config.yaml
encoder_arch: "quartznet"
model: "contrastive audio-text model"
dataset: "read English sentences (LibriTTS-R)"
train_examples: 15625
time_shift_ms: 100
n_mels: 64
hop_length: 160
input: "log_mel"
spec_augment: false
win_length: 512
tokenizer: "word"
vocab_size: 8027
loss: "sigmoid"
embed_dim: 256
encoder_norm: "groupnorm"
encoder_activation: "mish"
encoder_weight_standardization: false
encoder_depths: [2, 2, 4, 2]
encoder_kernel_size: 11
encoder_stem: "single"
encoder_widths: [128, 160, 192, 240]
text_encoder_causal: true
text_encoder_width: 192
text_encoder_layers: 8
text_encoder_norm: "layernorm"
text_encoder_norm_position: "pre"
text_encoder_activation: "gelu"
text_encoder_mlp_ratio: 4
text_encoder_head_dim: 32
text_encoder_fused_qkv: false
text_encoder_bias: "none"
text_encoder_qk_norm: false
text_encoder_parallel_block: false
text_encoder_inner_norm: false
text_encoder_drop_path: 0.1
text_encoder_positions: "learned"
init: "trunc_normal_002"
residual_init: "zero_last"
optimizer: "soap"
beta2: 0.999
lr: 0.0015
beta1: 0.95
shampoo_beta: 0.999
eps: 1e-08
precondition_frequency: 10
max_precond_dim: 1024
one_sided: false
adamw_lr_other_params: 0.00092
grad_clip: 3.0
cautious_weight_decay: true
steps: 4500
batch_size: 512
epochs: 147.5
lr_schedule: "cosine"
final_lr_fraction: 0
warmup_steps: 900
weight_decay: 0.2
adamw_weight_decay_other_params: 0.01
Rows from block 5 of the text encoder, named by matrix and row number. Rows with one number belong to one neuron. Each number is 128 + 24 x the weight over the matrix's rms, rounded and kept within 0 to 255. All counts start at 0.
# fc1: MLP up (text_encoder.blocks.5.mlp.fc1.weight, 768x192), inputs 96-191
# fc2: MLP down (text_encoder.blocks.5.mlp.fc2.weight, 192x768, transposed), outputs 96-191
fc1.647 [112 156 153 147 130 116 137 127 118 114 138 142 146 145 131 114 118 133 108 105 118 110 128 114 142 135 137 126 121 129 158 128 110 149  97 113 129 141 165 168 102 140 143 104  96 140 114 115 130 121 126 163 129 146 155 114 134  89 142 126 133 166  90 138 124 155 154  92 147 126  95 129 136 164 111 131 107 100  84 129  90 158 121 128 132 106 154 120 149 115 127 131 142 131 115 140]
fc1.648 [114  89 143 102  78 132 103 138 148 134 113 108 120 135 115  92 132 117 116 127  74  80 143 109 180 117 153 110 158 152 129 121  70  84 110 122 144 120 139  90 163 177 141 105  81 189 127 119 145 150 128  99 108 116 134 157 185 181 122 148 123 116  76 121  97 138 149 183 165  78 153 128 129 183 138 167  83 114  90  95 121 148  95 179 136 187 111 122 136  86 137 118 106 121 121 150]
fc1.649 [130 121  74 162 145 139 147 139  92 111 168 110 115 151 106 147 112  90 196 110 149 162 132 154 133 136 150 101 170 122 167 180 123 137 107  96 159 155 143 167 119 120 130 133 143 136 126 103 152 110 174 173 151 108 136 137  89 102 108  83  95  97  90  75 105 121 117 163 165 122 124  76 124 159 177 114  94 108 189 121  77 115 126 125 195 109 142  74  82 139 148 152  88 150 121 181]
fc1.650 [134 118 138 134 146 131 129 148 125 107 104 135 125 101 123 125 153 129 173  91 134 135 143 120 152  87 117 130 137 144  97 117 137 129  84 157 149 135 127 130 136 137 101 116 143  77  93 106 122 114 105 119 134 168 174 200 135 123 137 126 153 144 130 132 127 118 142 148 132 134 136 147 149 127 153 116 118 122 168 145 130 103 156 131 125 152 113 122 135 130 134 133 139 101  94 148]
fc1.651 [190  97  93 131  96 100 145 143 130  91  77 103  96  87 110 130 123 125 130 159 125  99 138 166  88 129  99  91 132 153 116 153 151 135 146 157 121 122 115 135 129 150  96  84 111 149  90 128  68 155 127 112 145 140  82 132 145  94 142  99 113 143 124 107 113 103 121 122 148  92 132 160 149 147 147 121 112 116  76 138 119  78 149 154 125 105 129 121  60  98 137 153  89 120 175 114]
fc1.652 [110 103 127 124 124 113 137 143 123 115 113 116 142 126 124 111  95 112 136 155 137 105 105 161 156 101 158 119 145 145 117 136 107 128 128 147 123 115 104 111 121  98 137 136 130 120 101 152 124 136 121 106 133 113 137 134 146 101 157 133 138 123 132 156 113 142 128 137 145 135 114 112 123 130 135 130 118 117 125 148 126 103 126 110 144 124 104 120 164 135 161 124 144 111 117 103]
fc1.653 [172 129  98 109 138 102 125 142 145  98 135 141 144  76 153 152  70  89 114 126 155 139 123 131 136 115 140 130 140 169 141  87 111 170 167  95 127 138 133  99 128 162 104 110 112 114 152 126 134 127 178 175 132 133 140 119 145 102 152 126 108 140 142 111 174 136  89  94 116  89 141 148 140 135 149 127 112  87 140 136 152 146 111  98  67 172  83 132 112 113 135 155 154 155 157 129]
fc1.654 [121 108  91 109 124  94 144 115 130 107 150 117 166 182 104 125  92 134 191  94 126 105 114 121 123 163 208 161 115 122 164 115 133 164 104 130 146 136 161 149 139 158 122 111 123 162 117 123 147 121 102 128  84  98 142 113 119 133 128  99 130  92 108 155 141 152 124 130 169 133 145 148 122 139 155  90 101 121 151 135 137 126  78 117 114 139  98  95 104 160 127 171 148  98 110 102]
fc1.655 [ 98 146 124 128 153 112 128 114 109 110 131 116 137  93 143 136 101 149 126 129  78 125 113 133 121 109 139 159  89  99 154 115 132 104 153 106 112 136 106  78 132 125 159 123 144 134 160 115 119 128 157 157 126 115 133 147  90 146 115 128 118 117 156 118 149 152 161 122 135 119 124 144 123 145 137 143 107 133 104 107 162  91 117 131 128 112 131 122 145 144 132 155 113 140  85 127]
fc1.656 [116 118 102 139 121  65 112 115 166 166 130 106 133  81 143  87 147 105  88 164  83 122 164 127  98 123  62 165 144  84  98 147 120  70 138 125 169 127  98 114 113 147 113 111 158 118 126 148 118  91  83  81 109  85 127 149 136 190 118 147 134 117 149 142 120 106 106 142 135 116 142 145  85 112 116 123 149 106 111 145 143 120 137 165 154 137 109 167 141 106 101 125 119 168 119 100]
fc1.657 [148 137 107 140 102 113 135 125  97 149 137  92  98 118 205  92 141 121 109 135 126 157  87 115 121 109  68 119 115 138  93 160 173 123  66 122 153 147 144 149 117 154 127 137 128 101 140 115  81 112 150 112 133 146 118 108 137 104 121 141 178 139 171 149 106 156 136 146 159  96  99 125 152 151 165 156 101 126 110  82 121 111 113 144 114 172 198 125 151  92 119 140 120 110 101  86]
fc1.658 [126 120 103 125 151 135 100 141  94 129 107 131 106 159 126 112 116 106 125 134 121 110  79 145 131 119  83 123 124 160 113 123 115 182 116 132 109 152 177 121 101  93 137 111 154 157 119 115 130 140 118 128 103 149 124 131 149 120 167 144 174 156 136 157 163 127 128 167 111 134 116 112 122 143 105 142 144 124 124 134 126 106  67 145 152 122  70 106 128 109  93 156 132 167 141 130]
fc1.659 [114 114 101 148  71 139 110 139 132 126 115 129 128 152 108 113 112 125 137  95 110 112 122 144 123 112 165  95  83 123 111 116 134 107 157 116 105 142 129 159 141 134 138 131 155 121 119 156 116 109 177 131 103  79 146 151 109 146 135 146 129 124 114 112  94 113 109 100 149 153 120 118 130 115 146  95  92 127 129 142  92 124 127  99 118 115 106 122 119 125 109 148 118 113 121 143]
fc1.660 [130 131 130 108 167 135 170 123 138 149 142 117 148 100  99 181 115 137 127 155 111 144 129 122 164 120 165 148 126 128 142 129 116 133 117 111 121 119 110  94  73 155 125 128 148 120  98 156 129 109 137 129 128  93 164 129 122 151 123 134 151 120 126 126 126 146 138  96 144 111  90  79 109 126 147 106 173 140 120 104 115 118 116 139 127 174 118 152 159 131  90 146  99 118 113 166]
fc1.661 [138 122 120 170 150 150 123 128 118 147 100  97 125 100 137 160 104  94 137 145  96 148 108 156 119 132 149 137 124 152  97 134 168 100  86 114  80 103  98 129 140 103 125 120 106 182 101 118 177  66 155 169 155 148 166 146 180 141 128  99 125 147 123  98 122 121 128  77 124 116 138 101 131 119  95 152 115 123  99 105 141 149 141 138 133 183 185 114 101 108 115 113 123 134  83 147]
fc1.662 [159  96 120 114 133 135 147 134  95 149 158 142 145  96 114 132 128 131 101 107 128 110 114 114 111 134  97 156 107 112 124 134 137 163 102 109 124 101 142  75 131 151 112 133 133 159 102 182 170 152 132 114 158  87 122 140 119 129  98 134  96 132 128 141 121 158 163 119 128  92 148 140 151 163 176 145 130 128 144 102 126 139 162  95 130 136 124 153 109 147  99 134 143 158 131 137]
fc1.663 [124  97 134 154 133 138 135  95 104 105 137 132  97 147 113 135 131 149 100 141  94 141 113 152 148 129 145 123 135 147 141 140 131 136 132 106 131 175 144 117 153 117 121  96 139 124 132 145 138 164 128 138 100 138 141 129 126 139 106 123  80 138 142  85 145 138 132 148 143 113 135  98 139 133 152 140 168 140 107 153 122 130 133 163  90 113 104  89 152 120  90 111 141 134 115  93]
fc1.664 [129 120 159 138 116 148 126 140 123  91 129 119 107 139 164 143 119 127 104 128 143  89 161 135 134 147 136 129 124  78 105  84 141 136 139 122 136 127 137 142 148 141 158 155 124 166 103  90 108 130 145  87 188 123 113 121 139 111  96 139 158 122 134 153 127 151 115 129  77 150 103 121 106 100 105 100 121 174 152 126 103 133 157  64 126 134  96 129 163 104 105 115 134 139 170 191]
fc1.665 [127 114 130 146 120 132 139 134 123 119 166 126 124 134 129 130 125 156 129 111 129 123 136 168 148 119 133 162 137 124 129 143 129 126 112 140 122 143 124 147 122 163 148 152 117 115 146 146 143 123 148 121 137 125 148 138  84 140 121 165 113  78 123 154 110 113 110 149 139 162 120 144 136 127 102 100 128 111 120 127 107 118 118 139 130 119 118 134 126 128 116 122 105 118 117 128]
fc1.666 [ 94 100  94 106 194 131 118 180 135 155 102 170 125 108 144 119 154  97  91 130 113 111 121 124 118 133  64 113  99 136 110 172 152 118  90  98 139 128 134 133  74 119 133 155  61 105 151 155 129 121 122 123 171 135 147 141 174 117 132 130 132 108 108 125 130 153 135  80 116 121  99 145 125 154 121  79 144 150 174 139 112 150 110 136 118 146 112 135 158  94 103 135 130 129 149 152]
fc1.667 [166 115 142 117 102  92  99 122 136 131 146 121 139 109 157 109 110 118  86 169  96 115 116 128 109 134  87 143 122 146 119 154 120 146 114 113 136 163 110 137 136 120 148 115 146 106  91  73  99 119 144  97 136 170 150 110 149  99 107 101 150 142 119 173 130 182 100 125 148 145 132 125 147 117 122 158 109 129 125  91 120 114 150 161 144 142 119 120 100  75 160 110 122 131 148 128]
fc1.668 [144 116 126 111  92 170 138  99  97 124  72  89 117 128 128 106 105 121 150  75 131 129 160 119 166 200 105  77 151  88 129 153 124 171 151 159 141 128 147  95 105 108 143 120 133 171 138 150 106 150 164 135 131  98 113 173 117 115 128 120 132 138 136 119 123 104 131 163 100 127 117 125  99  98 129 139 108 109 112 171 149 124 115 133 149 101 131 100 146 147 100  84 142 118 149 106]
fc1.669 [115 123  60 107 135 116 131 122 171 114  68 145 131  42 118 151 110 120 114 115 102 198  57 131 155 143 123 137 148 124 163 121 122 141 117 149 136  92  90  69 133 157 203 127  69 108 127 141 162 141 189 134 124 163 156 136  99 115  64 109  91 141 139 118 200 145 163  78 104 147 101 159 107 165 169 201 115  95 137 219 158 180 157 100 102 115 120 122 143 108 147 108 139 112 144 116]
fc1.670 [ 86  96 185 195 109  61 147  86 137  63  86 126 139  90 155  96 112 142 172 130 103 126 139 104  77 132 116  95 155 145 104 167 156 105 124  90  87 117 151 142 132 128 107 107 130 149 161 152 131 102 105 126  98 149 126  65 128  63 146 148  90 178 123 170 143  90 150 151 134 162 150 120 162 100 143 157 207  53 143  90  94 156 117 131 100 120 157 137 170 112 127 107 118 147 135 139]
fc1.671 [129 106 136 142 131 139 150 151 107 136 125 121 128 111 136 135 149 139 141 101 134 108 122 146 119 139 110 131 106 143 119 137 149 148 140 145 130 134 127 170 142 122 133 140 111 137 118 115 105 114 135 110 132 116 122 137 168 141 153 114 126 104 137 115 140 132  90 115 132 152 132 122 157 125 120 102 124  94 128 125 103 147 154 125 105 164 153 147 135 129 149 115 126 116 121 130]
fc1.672 [126 134 133 194 153 141 200 140 139 139 116 133 139 105 135 103 100 129 161 109 132 136 163 146 117  75  86  73 159 122 107 128 175  95  98 172 140 182 132 131 118 106 142 103 112 111 109 133 139 116 184 168 102 186 108 114 121 141 133 113 146 106  98 196 132 159  90 111  93 130 154 105 125 121 112  46 194 115 180 124 161  94 107 114  72 152 138 117 109 154 132 132 122 158 143 128]
fc1.673 [ 77 133 107 116 108 142 110 116 113 121 149  72 141 141 145 138 110 110  98 101 132 137 123 166 120 140 111  99 129  99 128 120 166 118 140 122  92 108 156 144 137 118 135 135  98 146 161 126 141  94 141 144 121 108 124  86 128 156 132 108  96  96 130 155 115 127 118 107 128 141 134  72 137 122 134 137 123 144 132  96 125 104 147 120 137  75 162 120 128 145 129 136 133 136 140 142]
fc1.674 [174  87  78 101 142 105 153 153 200 144 102 119 175 142 160 121  70 135 138  83 147 126 208 144 108 122  99 144 126 150 110 138 101 103  62 112 108 122 110  89 151 150  97 111 122 134 109 155 111 146 118 141 121 145 117  98  97 126 145 178 104 179 149 140 126 137 125 103 136 123 166 123 161 118 118 104 117 155 115 142 136 138  94 133 171 173 136 106 154 181 133 126 147 149 139 160]
fc1.675 [143  73 116 113 117 185 115 146 141 151 141 163 103 135 125 144  96 144 131 139 126 116 131 134 148 104 145 144 128 142 108 157 131 177 104 139 130 130 118 119 121 164 103 146 116 149 149  84 152 107 120 123 131 129 111 147 143 136 148 145 138 123 116 161 144 110 139  77 121 134 138 149 130 143 136  85 161 126 144 122 129 116 123 126 138 124 118  89 173 122 114 151  94 165 156 119]
fc1.676 [149 123 104 114 162 132  94 133 112 134 113  81 100 139 129 125 124 128  97 117 124 118 156  90 158  88 114 156  74  93 155 120 161 159 117 148 158 122 155 143 124  83 142 140  77 105 139 147 110  87 121 137 133 112 156 162 127  95 119 118 177  79 119 131 169 138  84 170 150 143 129 122 145 145 129 100  92  50 147 111  98 133  60  99 190  76 133 129  99 140 106 149 189 115 174 151]
fc1.677 [126 118 144 162 123 114 123 153 119 110 101  87 174 114 132 143 139 144 126  93  84 153 133 143  97 121 119 161 127  97 134 126 137 146  91 101  93 124 122 133 144 109 108 104 171 134 161 119 152 133  89  88 125 144 106  86 141 175 130 108 117 165  99 145 128 147 129 154 116  82 134 106 113 126 149 155  93 151 131 115 153 165 133 131 171 127 128 106 108 102 116 147 144  91 127 186]
fc1.678 [109 139 128 132 130 135 122 128  94 137 151 135 125 114 135 142 144 147 129 159 150 137 150 126 114 120 104 148 147 127 113 128 110 162 116 159 133 157 139  88 124 148  99 138 118 111 141 124 142 120 121 139 120 124 155  82 109 127 145 111 148 118 127 123 129  85 163  96 169 146 124 123 160 155  95 107 135 109 121 139 122 105 130 139 137 135 132 115 125 173 129  96  97 144 120 140]
fc1.679 [103 112 139 127  93 125 120 148 125 150 160 123 160 118  93 128 111 107 138 123 133 125 124 148 131 101 115 125 142  79 111 126 102 158  86 127 143 121 145 128 151 151 133 122  97 143 127 148 129 135 128 149 112 159 119 129 122 125 123 157 148 165 126 147 128 151 117 146 152 139 165 148 113 173 156 138 143 152 122 115 132 119 126 139 102 157 126 165  99 163 102 110 163 126  74 138]
fc1.680 [113 131 133 108 126 110 122 121 119 172 128 128 133 122 127 134 129 115 134 102 115 132 137 113 171  91 137 164 120 150 140 148 109 158 130 117 133 156 113 131 103 149 120 137 127 106 130 136 156 104 130 130 129 160 125 126 100 113 126 138 186 128 123 145 137 129 152 150 113 155 107 103 150 132 146 153 140 107 130 151 104 121 110 134 123 133 123 126 157 122 102 121 147 120 152 119]
fc2.647 [113 181 127  98 128 128  84  88 179 156  95 176  98  55  98  39 106 164 142 122 128 126 140 105 152  97 187 130 137 112 134 120 166  78 139 149  78 107  81 131 148 162 111 141 138 139 135 114 195 139 148 118 159 171  98 129 116 113 129 156 121 151 108 178 191 144 119  86 130 153 163  91 186 126 148  89 154 133 181 139 140 154 162 211  65 169  83 151 110 162 162 134 146  78 104 114]
fc2.648 [125 121 111 141 129 151 124 171  96 123 140 143 128 135 134 151 138 151  97 129 141 144 137 123 107 119 122 156 140 138 147 100 114 154 153  80 131 111  94 152 110 101 110 122 125 131 110 113 127 118 126 116 123 118 103 145 108 131 104 139 121 122 139 121 108 132 121  94 145 166 120 119 139 108 119 154 111 121 137 136 112 160 163 117 129 140  92  99 120 150 132 139 127 152 140 110]
fc2.649 [ 65 145 178  95 150 122  95  58 147 153 117 113 129 114 160 177 130 151  86 105  93  69 170 166 105 174 197  98 106 128 120  79 107 117 147 139 108  80  75 125 106  92 124 144 133 109 120 111 101 145 122 102 105 153 108  61 150 148 165 126 167 165  55 176 152 159 158 102 132  60 138 158 143  74 125 159 145 125  87 149 133 183 180 133 118 147  41 151 166 139 125 127 136 151 105  52]
fc2.650 [117 131 124 107 125 133 123 110 133 139 144 119 116 135 127 105 124 123 111 139 126 130 139 129 107 155 127 115 137 130 124 129 122 120 145 127 105 124 101 136 138 126 144 149 147 148 148 131 132 121 132 125 121 118  78  98 135 137 131 113 118 114 142 138 138 133 135 112 152 129 126 124 126 132 117 141 127 129 120 114 129 134 108 127 130 119 140 139 121 131 117 124 120 144 135 114]
fc2.651 [ 98 144 168 161 147 142  76 146 152 134 127 112 107 149 147 124 140 102  85 103 137 171 119  71 135 125 191 155 104 114 144 114  92 136  99 157 104 147 139  87  86 140 164 129 192  78 127 161 109  99  72 103 162 102 137 111 131 145 129 148 176 159 114 122 142 142  87  83  91 160  92 107 166 132 117 146 134  98 165  81  76 156 139 130 123 101 106 150 150 175 116 134 132 115 107  80]
fc2.652 [147 125 123 134 128 136 118 133 111 153 134 131 125 130 147 123 138 118 121 111 121 144 124 105 110 150 125 137 107 120 105 125 154 122 134 122 146 139 128 135 130 151 125 129 122 143 156 109 132 110 127 126 125 157 138 127 143 152 124 124 112 113 137 126 141 119 125 105 122 130 138 137 129 113 126 127 137 150 127 108 117 131 114 144 106 146 138 131 119 124 111 112 115 153 141 124]
fc2.653 [102  88 171  67  77 122 119  91 123 155 110 157  86 137 123 154 100 102  96 115 155 130 129 151 122 148 102 125 161 138  98 168 161  90  95 102 116 101 157 124 142 162 129 140 199  93 161 118 172  62 187 140 130 181 122 109  87 104 117 130 171 118 105 147 163  93 137 117 112 114 132 114 148 139 186 108  92 131  53 165 152 188 116 173 113  81 163 152 167 108 152  61 148 100 143 122]
fc2.654 [118 168 168 169 150 127 119 135 140 131 125 118 116 116 150 128 160 138  79 146 155 148 149 132 155  98  77 124 145 128  98 137 125 110 136 131 134 118 125  92 131 111 149 141 109 122 141 131 100 123 127 121 141 166 100 154 122 119 133 127 118 133 106 108  99 126 125 148 122 116 128 107 122 142 106 143 155 154 123 127 117 129 129 126 124 116 125 140 157 107 133 108 121 152 131 141]
fc2.655 [148 123 142 112 125 119 122 126 152 125 125 142 103 133 112 126 140 136 128 117 144 130 130 131 122 135 122 133 130 133 118 135 136 130 117 133 133 133 137 159 129 142 129 123 132 114 106 132 136 131 135 117 123 147 140 124 130 118 125 125 134 134 137 141 130 124 125 112 123 136 125 112 117 128 128 104 126 123 134 122 118 150 131 129 137 133 151 137 125 121 123 126 137 113 148 123]
fc2.656 [ 90 150 135 112 107 174 137 102 137  94 176 193 108 168  92 153  89 113 163 127 194 138 122 131 133 146 158 164 143 138 167 123 157 185  93  90 130 113 160  83 106  95  57 105 120 116 108 136 147 101 110 151 138 164 100 150  76  96 115 165 120 140  71 159  78 152 138 219 140 188 159  57 198 172 131 153 135 114 115 117  56 124 141 118 104 128 139 122  56  55 145 180 102  24 137 140]
fc2.657 [118  99  95 129 116 138 144 172 127 133 102 173 185 110  98 127 103 133 182 140 142  97 130 161 142  16 187 107 142 128 126  86 115 115 152 104  41 126 190 121 147  78  86 102 146 112 149 149 140 141  67 139 135  82  98  74 191 165  58 177 145 159 201  84 132  87  63 129  68 201 129 160 100 126 124 137 167 113 182 149 162 147 154 105 131 144  96 161  39 125 123 124  95 203 144 214]
fc2.658 [154 174  97 113 127 129 163 138 146 123 144 140 101  98 142 130 131 142 126 112 119 122 119 116 140 112 168 104 140  83 154  81 146 137 124 153 112 164  99 142 130 176 129 133  74 119 119 150 134 121 130 119 125 118 155 133 142 108  99 131 108 155 144 131 117 126 164 122 133 145 124 114 101 135 154 136 146 127 157 134 128 157 121 116  79 143 142 137 127 144 150 135 123 126  95 123]
fc2.659 [148 139 154 119 150 113 145 104 131 135 123 132 129 111 120 138 136 137 121 142 137 136 116 123 127 107 103 126 134 121 136 149 130 134 111 124 138 113 138 102 121 118 126 124 119 139 131 102 133 139  92 123 135 162 108 128 133 103 119 129 120 124 121 137 138 148 135 137 138 128 130 140 142 150 105 129 149 126 123 129 141 135 143 122 107 125 131 135 156 131 122 135 129 134 138 130]
fc2.660 [115 129 146 141 124 128 104 131 103  97 123 123 114 133 140 121 141 102 148 128 149 130 120 118 117 125 124 130 118 124 103 135 140 139 145 143 155 132 143 138 158 114 127 132 119 133 149 106 120 143 115 118 121 155 112 138 116 105 118 127 111 107 139 126 122 131 125 158 120 148 157 127 140 111 100 147 119 142 141 152 124 134 151 142 140 109 135 132 126 133 152 135 135 149 157 108]
fc2.661 [ 65 165 110 122 124 138 154  89 115 102 152 120 147  92 116  91 144 145 143 167 145 130  96  70 126 110 137 155 186  95 145 175  10  97 171  91 154 129 163 166 148 107  45  82 167 185 117 116 166 169 108 141 161 114 123 161 105  81 140 191 145 153 109 162 127 173 186 193 120 135 197 158 123 131 147  79 155 197 167  80 128 114 116 110 130 133  28 151 123 132 123 117 154 152 138 234]
fc2.662 [120 132 134 114 106 103 129 119 140 128 126 119 112 164 127 125 123 132 138 148 137 130 146 144 139 114 146 106 121 157 120 123 139 118 134 140 119 118 121 144 119 101 146 126 142 101 121 130 109 123 134 128 106 159 114 130 119 124 133 130 135 134 131 127 126 108 109 138 128 131 128 134 102 118 115 116 114 134 127 137 107 118 125 137 149 109 117 128 131 103 140 138 114 110 127 122]
fc2.663 [117 157 132 130 121 122 120 140 117 142 120 141 150 137 117 147 126 111 150 117 151 129 143 120 137 125 125 134 135 118 115 119 138 119 131 156 114  78 129 130 121 115 134 175 116 116 120 128 117 121  97 125 136 128 116 141 119 121 125 133 143 144 115 140 126 109 137 136 110 123 127 122 144 126 128 118 103 110 136 131 100 130 143 111 157 134 130 147 120 102 140 138 119 113 108 146]
fc2.664 [129 129 113 145 133  98 103 149 151 154 126 152 162 161 107 108 139 175 116 131 120 157  90 108 129 118 112 158 141 126 121 129 116 143 153 112 126  94 148 138 133 103 123 141 126 121 118 170 131 115 138 119 102 115 120 154 112 126 119  96 119 101 109 108 163 161 116 130 167 122 127 126 149 119 124 113 120 129 110 159 128 110 119 128 140 129 156 125 105 137 141 119 119  84 114 106]
fc2.665 [125 111 120 109 143 125 128 120 113 125 116 140 138  99 138 142 123 103 145 123 145 125 136 108 124 124 130 108 113 121 127 124 148 126 133 118 138 125 135 120 125 111 116 139 139 126 124 126 112 132 106 133 119 135 108 122 149 118 122 114 131 140 139 121 147 122 123 115 113  88 138 114 144 132 143 154 129 126 141 148 146 142 123 122 119 127 126 130 125 127 135 123 131 144 156 132]
fc2.666 [139 116 139 111  96 131 110 111 121 124 153 118  99 149 102 137 122 133 150 129 129 146 130 123 140 125 153 138 132 142 146 108 121 130 113 113 129 129 116 145 160 147 103 123 129 156 111 126 149 119 154 137 108 134 140 125 126 116 144 133 125 136 120 130 128 111 165 156 126 121 145 131 121 139 139 134 108 125 120 128 121 125 126 131 142 110 126 112 124 131 128 120 144 119 133 146]
fc2.667 [ 58 204 125 126 255 136 204 128  18 118  87 227 241 103 198 116 137 136 255  35  95 129 135 187 145 113 148  66 161   0  86  30 181  71 228  72 179 132  82 146  84 100  61 183  45 194 204 181 113 183 100 170 133   0  92 106 118 180 149 135 186 121 139  47 155 110  86 139  93 164 164 156  97 183 224  93 176 131 178 190 203 146  50  76  80 172 141 170  44  59  64 155  87 162  98  69]
fc2.668 [100 145 134 112 173 156 163 111 161 143 192 124 183 176  81 182 158 122  67  94 175 145  13  79  76 106 144 207 127 109 170 155  79 118 167 106 137 169 119 178 120 127 114 102 166  42 161 140 173  40 118 153 116 202 193  99 154 141  70  87 203 144 165 191 114 167 131 135 155 165 117  62 139 234 131 128 125 122 149  76  93 141 150 150  95 142 117 189 108  93  93 142 140  76  79 112]
fc2.669 [100 168 244 134 129 155 118 188  53  89 169 125  82 188 129 116 157 126  77 110 145  94 124 148 172 147 150 130  84  82 200  78  96 150 188 162 143  64 109 158  88 105 160 108  94 122 123  66  76  97  62  69 127 125 139 116 114 139 122 106 192 185 125 106 191 121  86  84  84  98 146 128 143 145 117 112 111 130 117 105  86  92 149 109 117  48 145 153 109  93 137 107 103 139 123 130]
fc2.670 [101 117  62 184 255 121  87 144 155 110 125 113 211  75  75 174 166 156 178 150  71 166 195 182  26 178 132 105 185 121 133 161  82 153 181 225 168 150 124  65  39 155  99  90 126 153  79 139  15 187 224  60  73 150  81 128 126 114 176  28 153  93 148 113 130 198  62  83 185  90  79 122 132 109  82  87 192 154  92 103  94 140 165  30 157 118 159 114 103  74 140 195 130 146 160  95]
fc2.671 [121 146 126 121 128 129 120 109 128 128 128 135 139 148 118 128 121 121 121 139 127 140 140 127 136 116 130 128 138 123 131 133 117 116 116  95 130 124 131 110 132 101 140 128 135 120 113 122 132 145 119 139 116 133 120 131 114 126 133 134 132 139 122 133 122 131 144 149 134 109 126 145 107 117 124 165 132 155 125 118 122 118 115 122 127 127  99 121 111 128 114 127 117 135 128 141]
fc2.672 [ 96 148 185 150 156 117 145 152 119 115 160 102 124 150 144  91 138  84 143  93 113 139 125 129 104  87 114 173 136 123 132 104 102 154 158  63 102 102 107 109 126  79 190 128 194 146 132 204 105 134  44 119 149  66 152 203  79 146 133 120 124 174 108  98 103 113  97 138 173 101  98 172 131 122 131 131 104 167 147  84 140 114 103 121 128  53 109 175  98 174 146 153  98 118 187 116]
fc2.673 [150 126 154 127 128 113 134 131 133 124 119 143 122 130 126 124 141 130 123 123 134 119 134 126 132 138 146 133 113 141 107 137 123 140 124 127 141 139 133 122 134 132 125 121 114 125 110 134 112 127 120 118 112 124 133 166 121 132 130 138 126 140 129 119 134 131 143 143 129 141 114 151 118 130 124 108 119 136 142 132 130 136 118 124 104 139 113 127 117 110 140 134 117 124 120 111]
fc2.674 [132 147 167 229 112 128 129 153  74  93 185 150  70 140 147  73 180  94  87 165 125 132 128  90 103 144 140  94 102 143 149 125 110 125 211 117 125 136 153 124  99  99 102 153 144 183 150 117  97 118 108 111 102 183 116 155 160 208 119 108 182 144 109  92  85 145 110 126 154 126 147 107 179 190 103 169 113  95 120 107 102 105 110  92 175 101 125 152  92  91  54 118 126  78 121 112]
fc2.675 [131 132 107 125 130 135 130 118 138 116 134 120 134 102 141 146 127 121 152 118 118 126 149 136 129 121 121 106 112 141 153 108 129 108 114 124 137 136 119 144 136 126 113 123 111 129 131 121 141 128 145 138 119 122 126 114 137 113 124 114 124 139 150 131 131 119 142 133 121 106 122 130 131 126 132 131 122 126 130 131 144 131 121 147 120 128 160 133 132 126 130 130 152 131 121 137]
fc2.676 [116 138 143 104  94 127 129 133  98 129 122 155 111  97 136 135 144 139 132 148 132 167 144 178  80 108 165 111 136 158  79 135 102 103 145 125  87 143 119  99 131 115 106 118 171 143  90 107 160 173 136 109 125 139 109 123 101 129 103 134 125 169 137 149  89 160 152 124 145 159 136 154 103  84 159 138 149 162  98 118 163 162 160 128  93 181 109 132 162  95 134 157  75 109 131 105]
fc2.677 [132 135 147 131 123 148 144 122 130 126 134 140 137 158 124 122 126 128 107 140 136 120 131 131 135 145 126 117 120 129 118 138 139 120 155 132 150 153 140 123 113 141 146 146 105 123  98 144 106 131 174 127 133 139 129 151 118  97 124 151 130 101 136 127 104 124 112  98 145 139 130 142 135 142 103 113 147 111 131 150 108 138 131 124 103 141 138 132 109 150 123 124 127 151 113  93]
fc2.678 [128 135 138 121 134 126 129 135 140 120 112 124 143 136 128 122 127 121 123 117 113 127 131 124 134 128 134 106 117 136 133 129 135  97 126 132 132 134 133 147 118 119 137 131 155 140 134 132 110 137 131 130 129 133 110 146 125 141 119 126 113 124 125 124 133 166 109 149  97 121 142 139 122 137 150 132 120 126 121 120 148 127 136 114 141 124 135 129 143 107 132 137 156 110 121 135]
fc2.679 [127 124 125 140 143 128 129 118 127 125 107 139 121 136 128 126 152 133 115 124 132 135 147 143 122 151 128 120 121 160 136 122 155 117 133 122 132 141 127 135  96 111 131 139 138 129 129 135 128 142 131 122 122 127 119 106 126 141 123  90 123 107 128 127 118 119 115 114 118 115 121 112 154 104 126 115 123 104 126 129 140 131 157 113 159 116 142 115 124  94 135 134 106 141 151 131]
fc2.680 [144 114 114 170 111 143 141 140 138 102 121 120 136 124 102 144 122 114 109 121 127 107 134 149 102 126 156 121 138 125 111 108 145 120 117 127 119 107 140 142 146 122 134 114 111 102 143 132 131 123 107 146 124 139 138 110 137 145 131 144  95 157 147 121 123 105 114 117 132 119 134 156 108 117 134 119 120 124 135  99 128 140 134 144 117 126 126 137 121 128 127 140 109 122 126 128]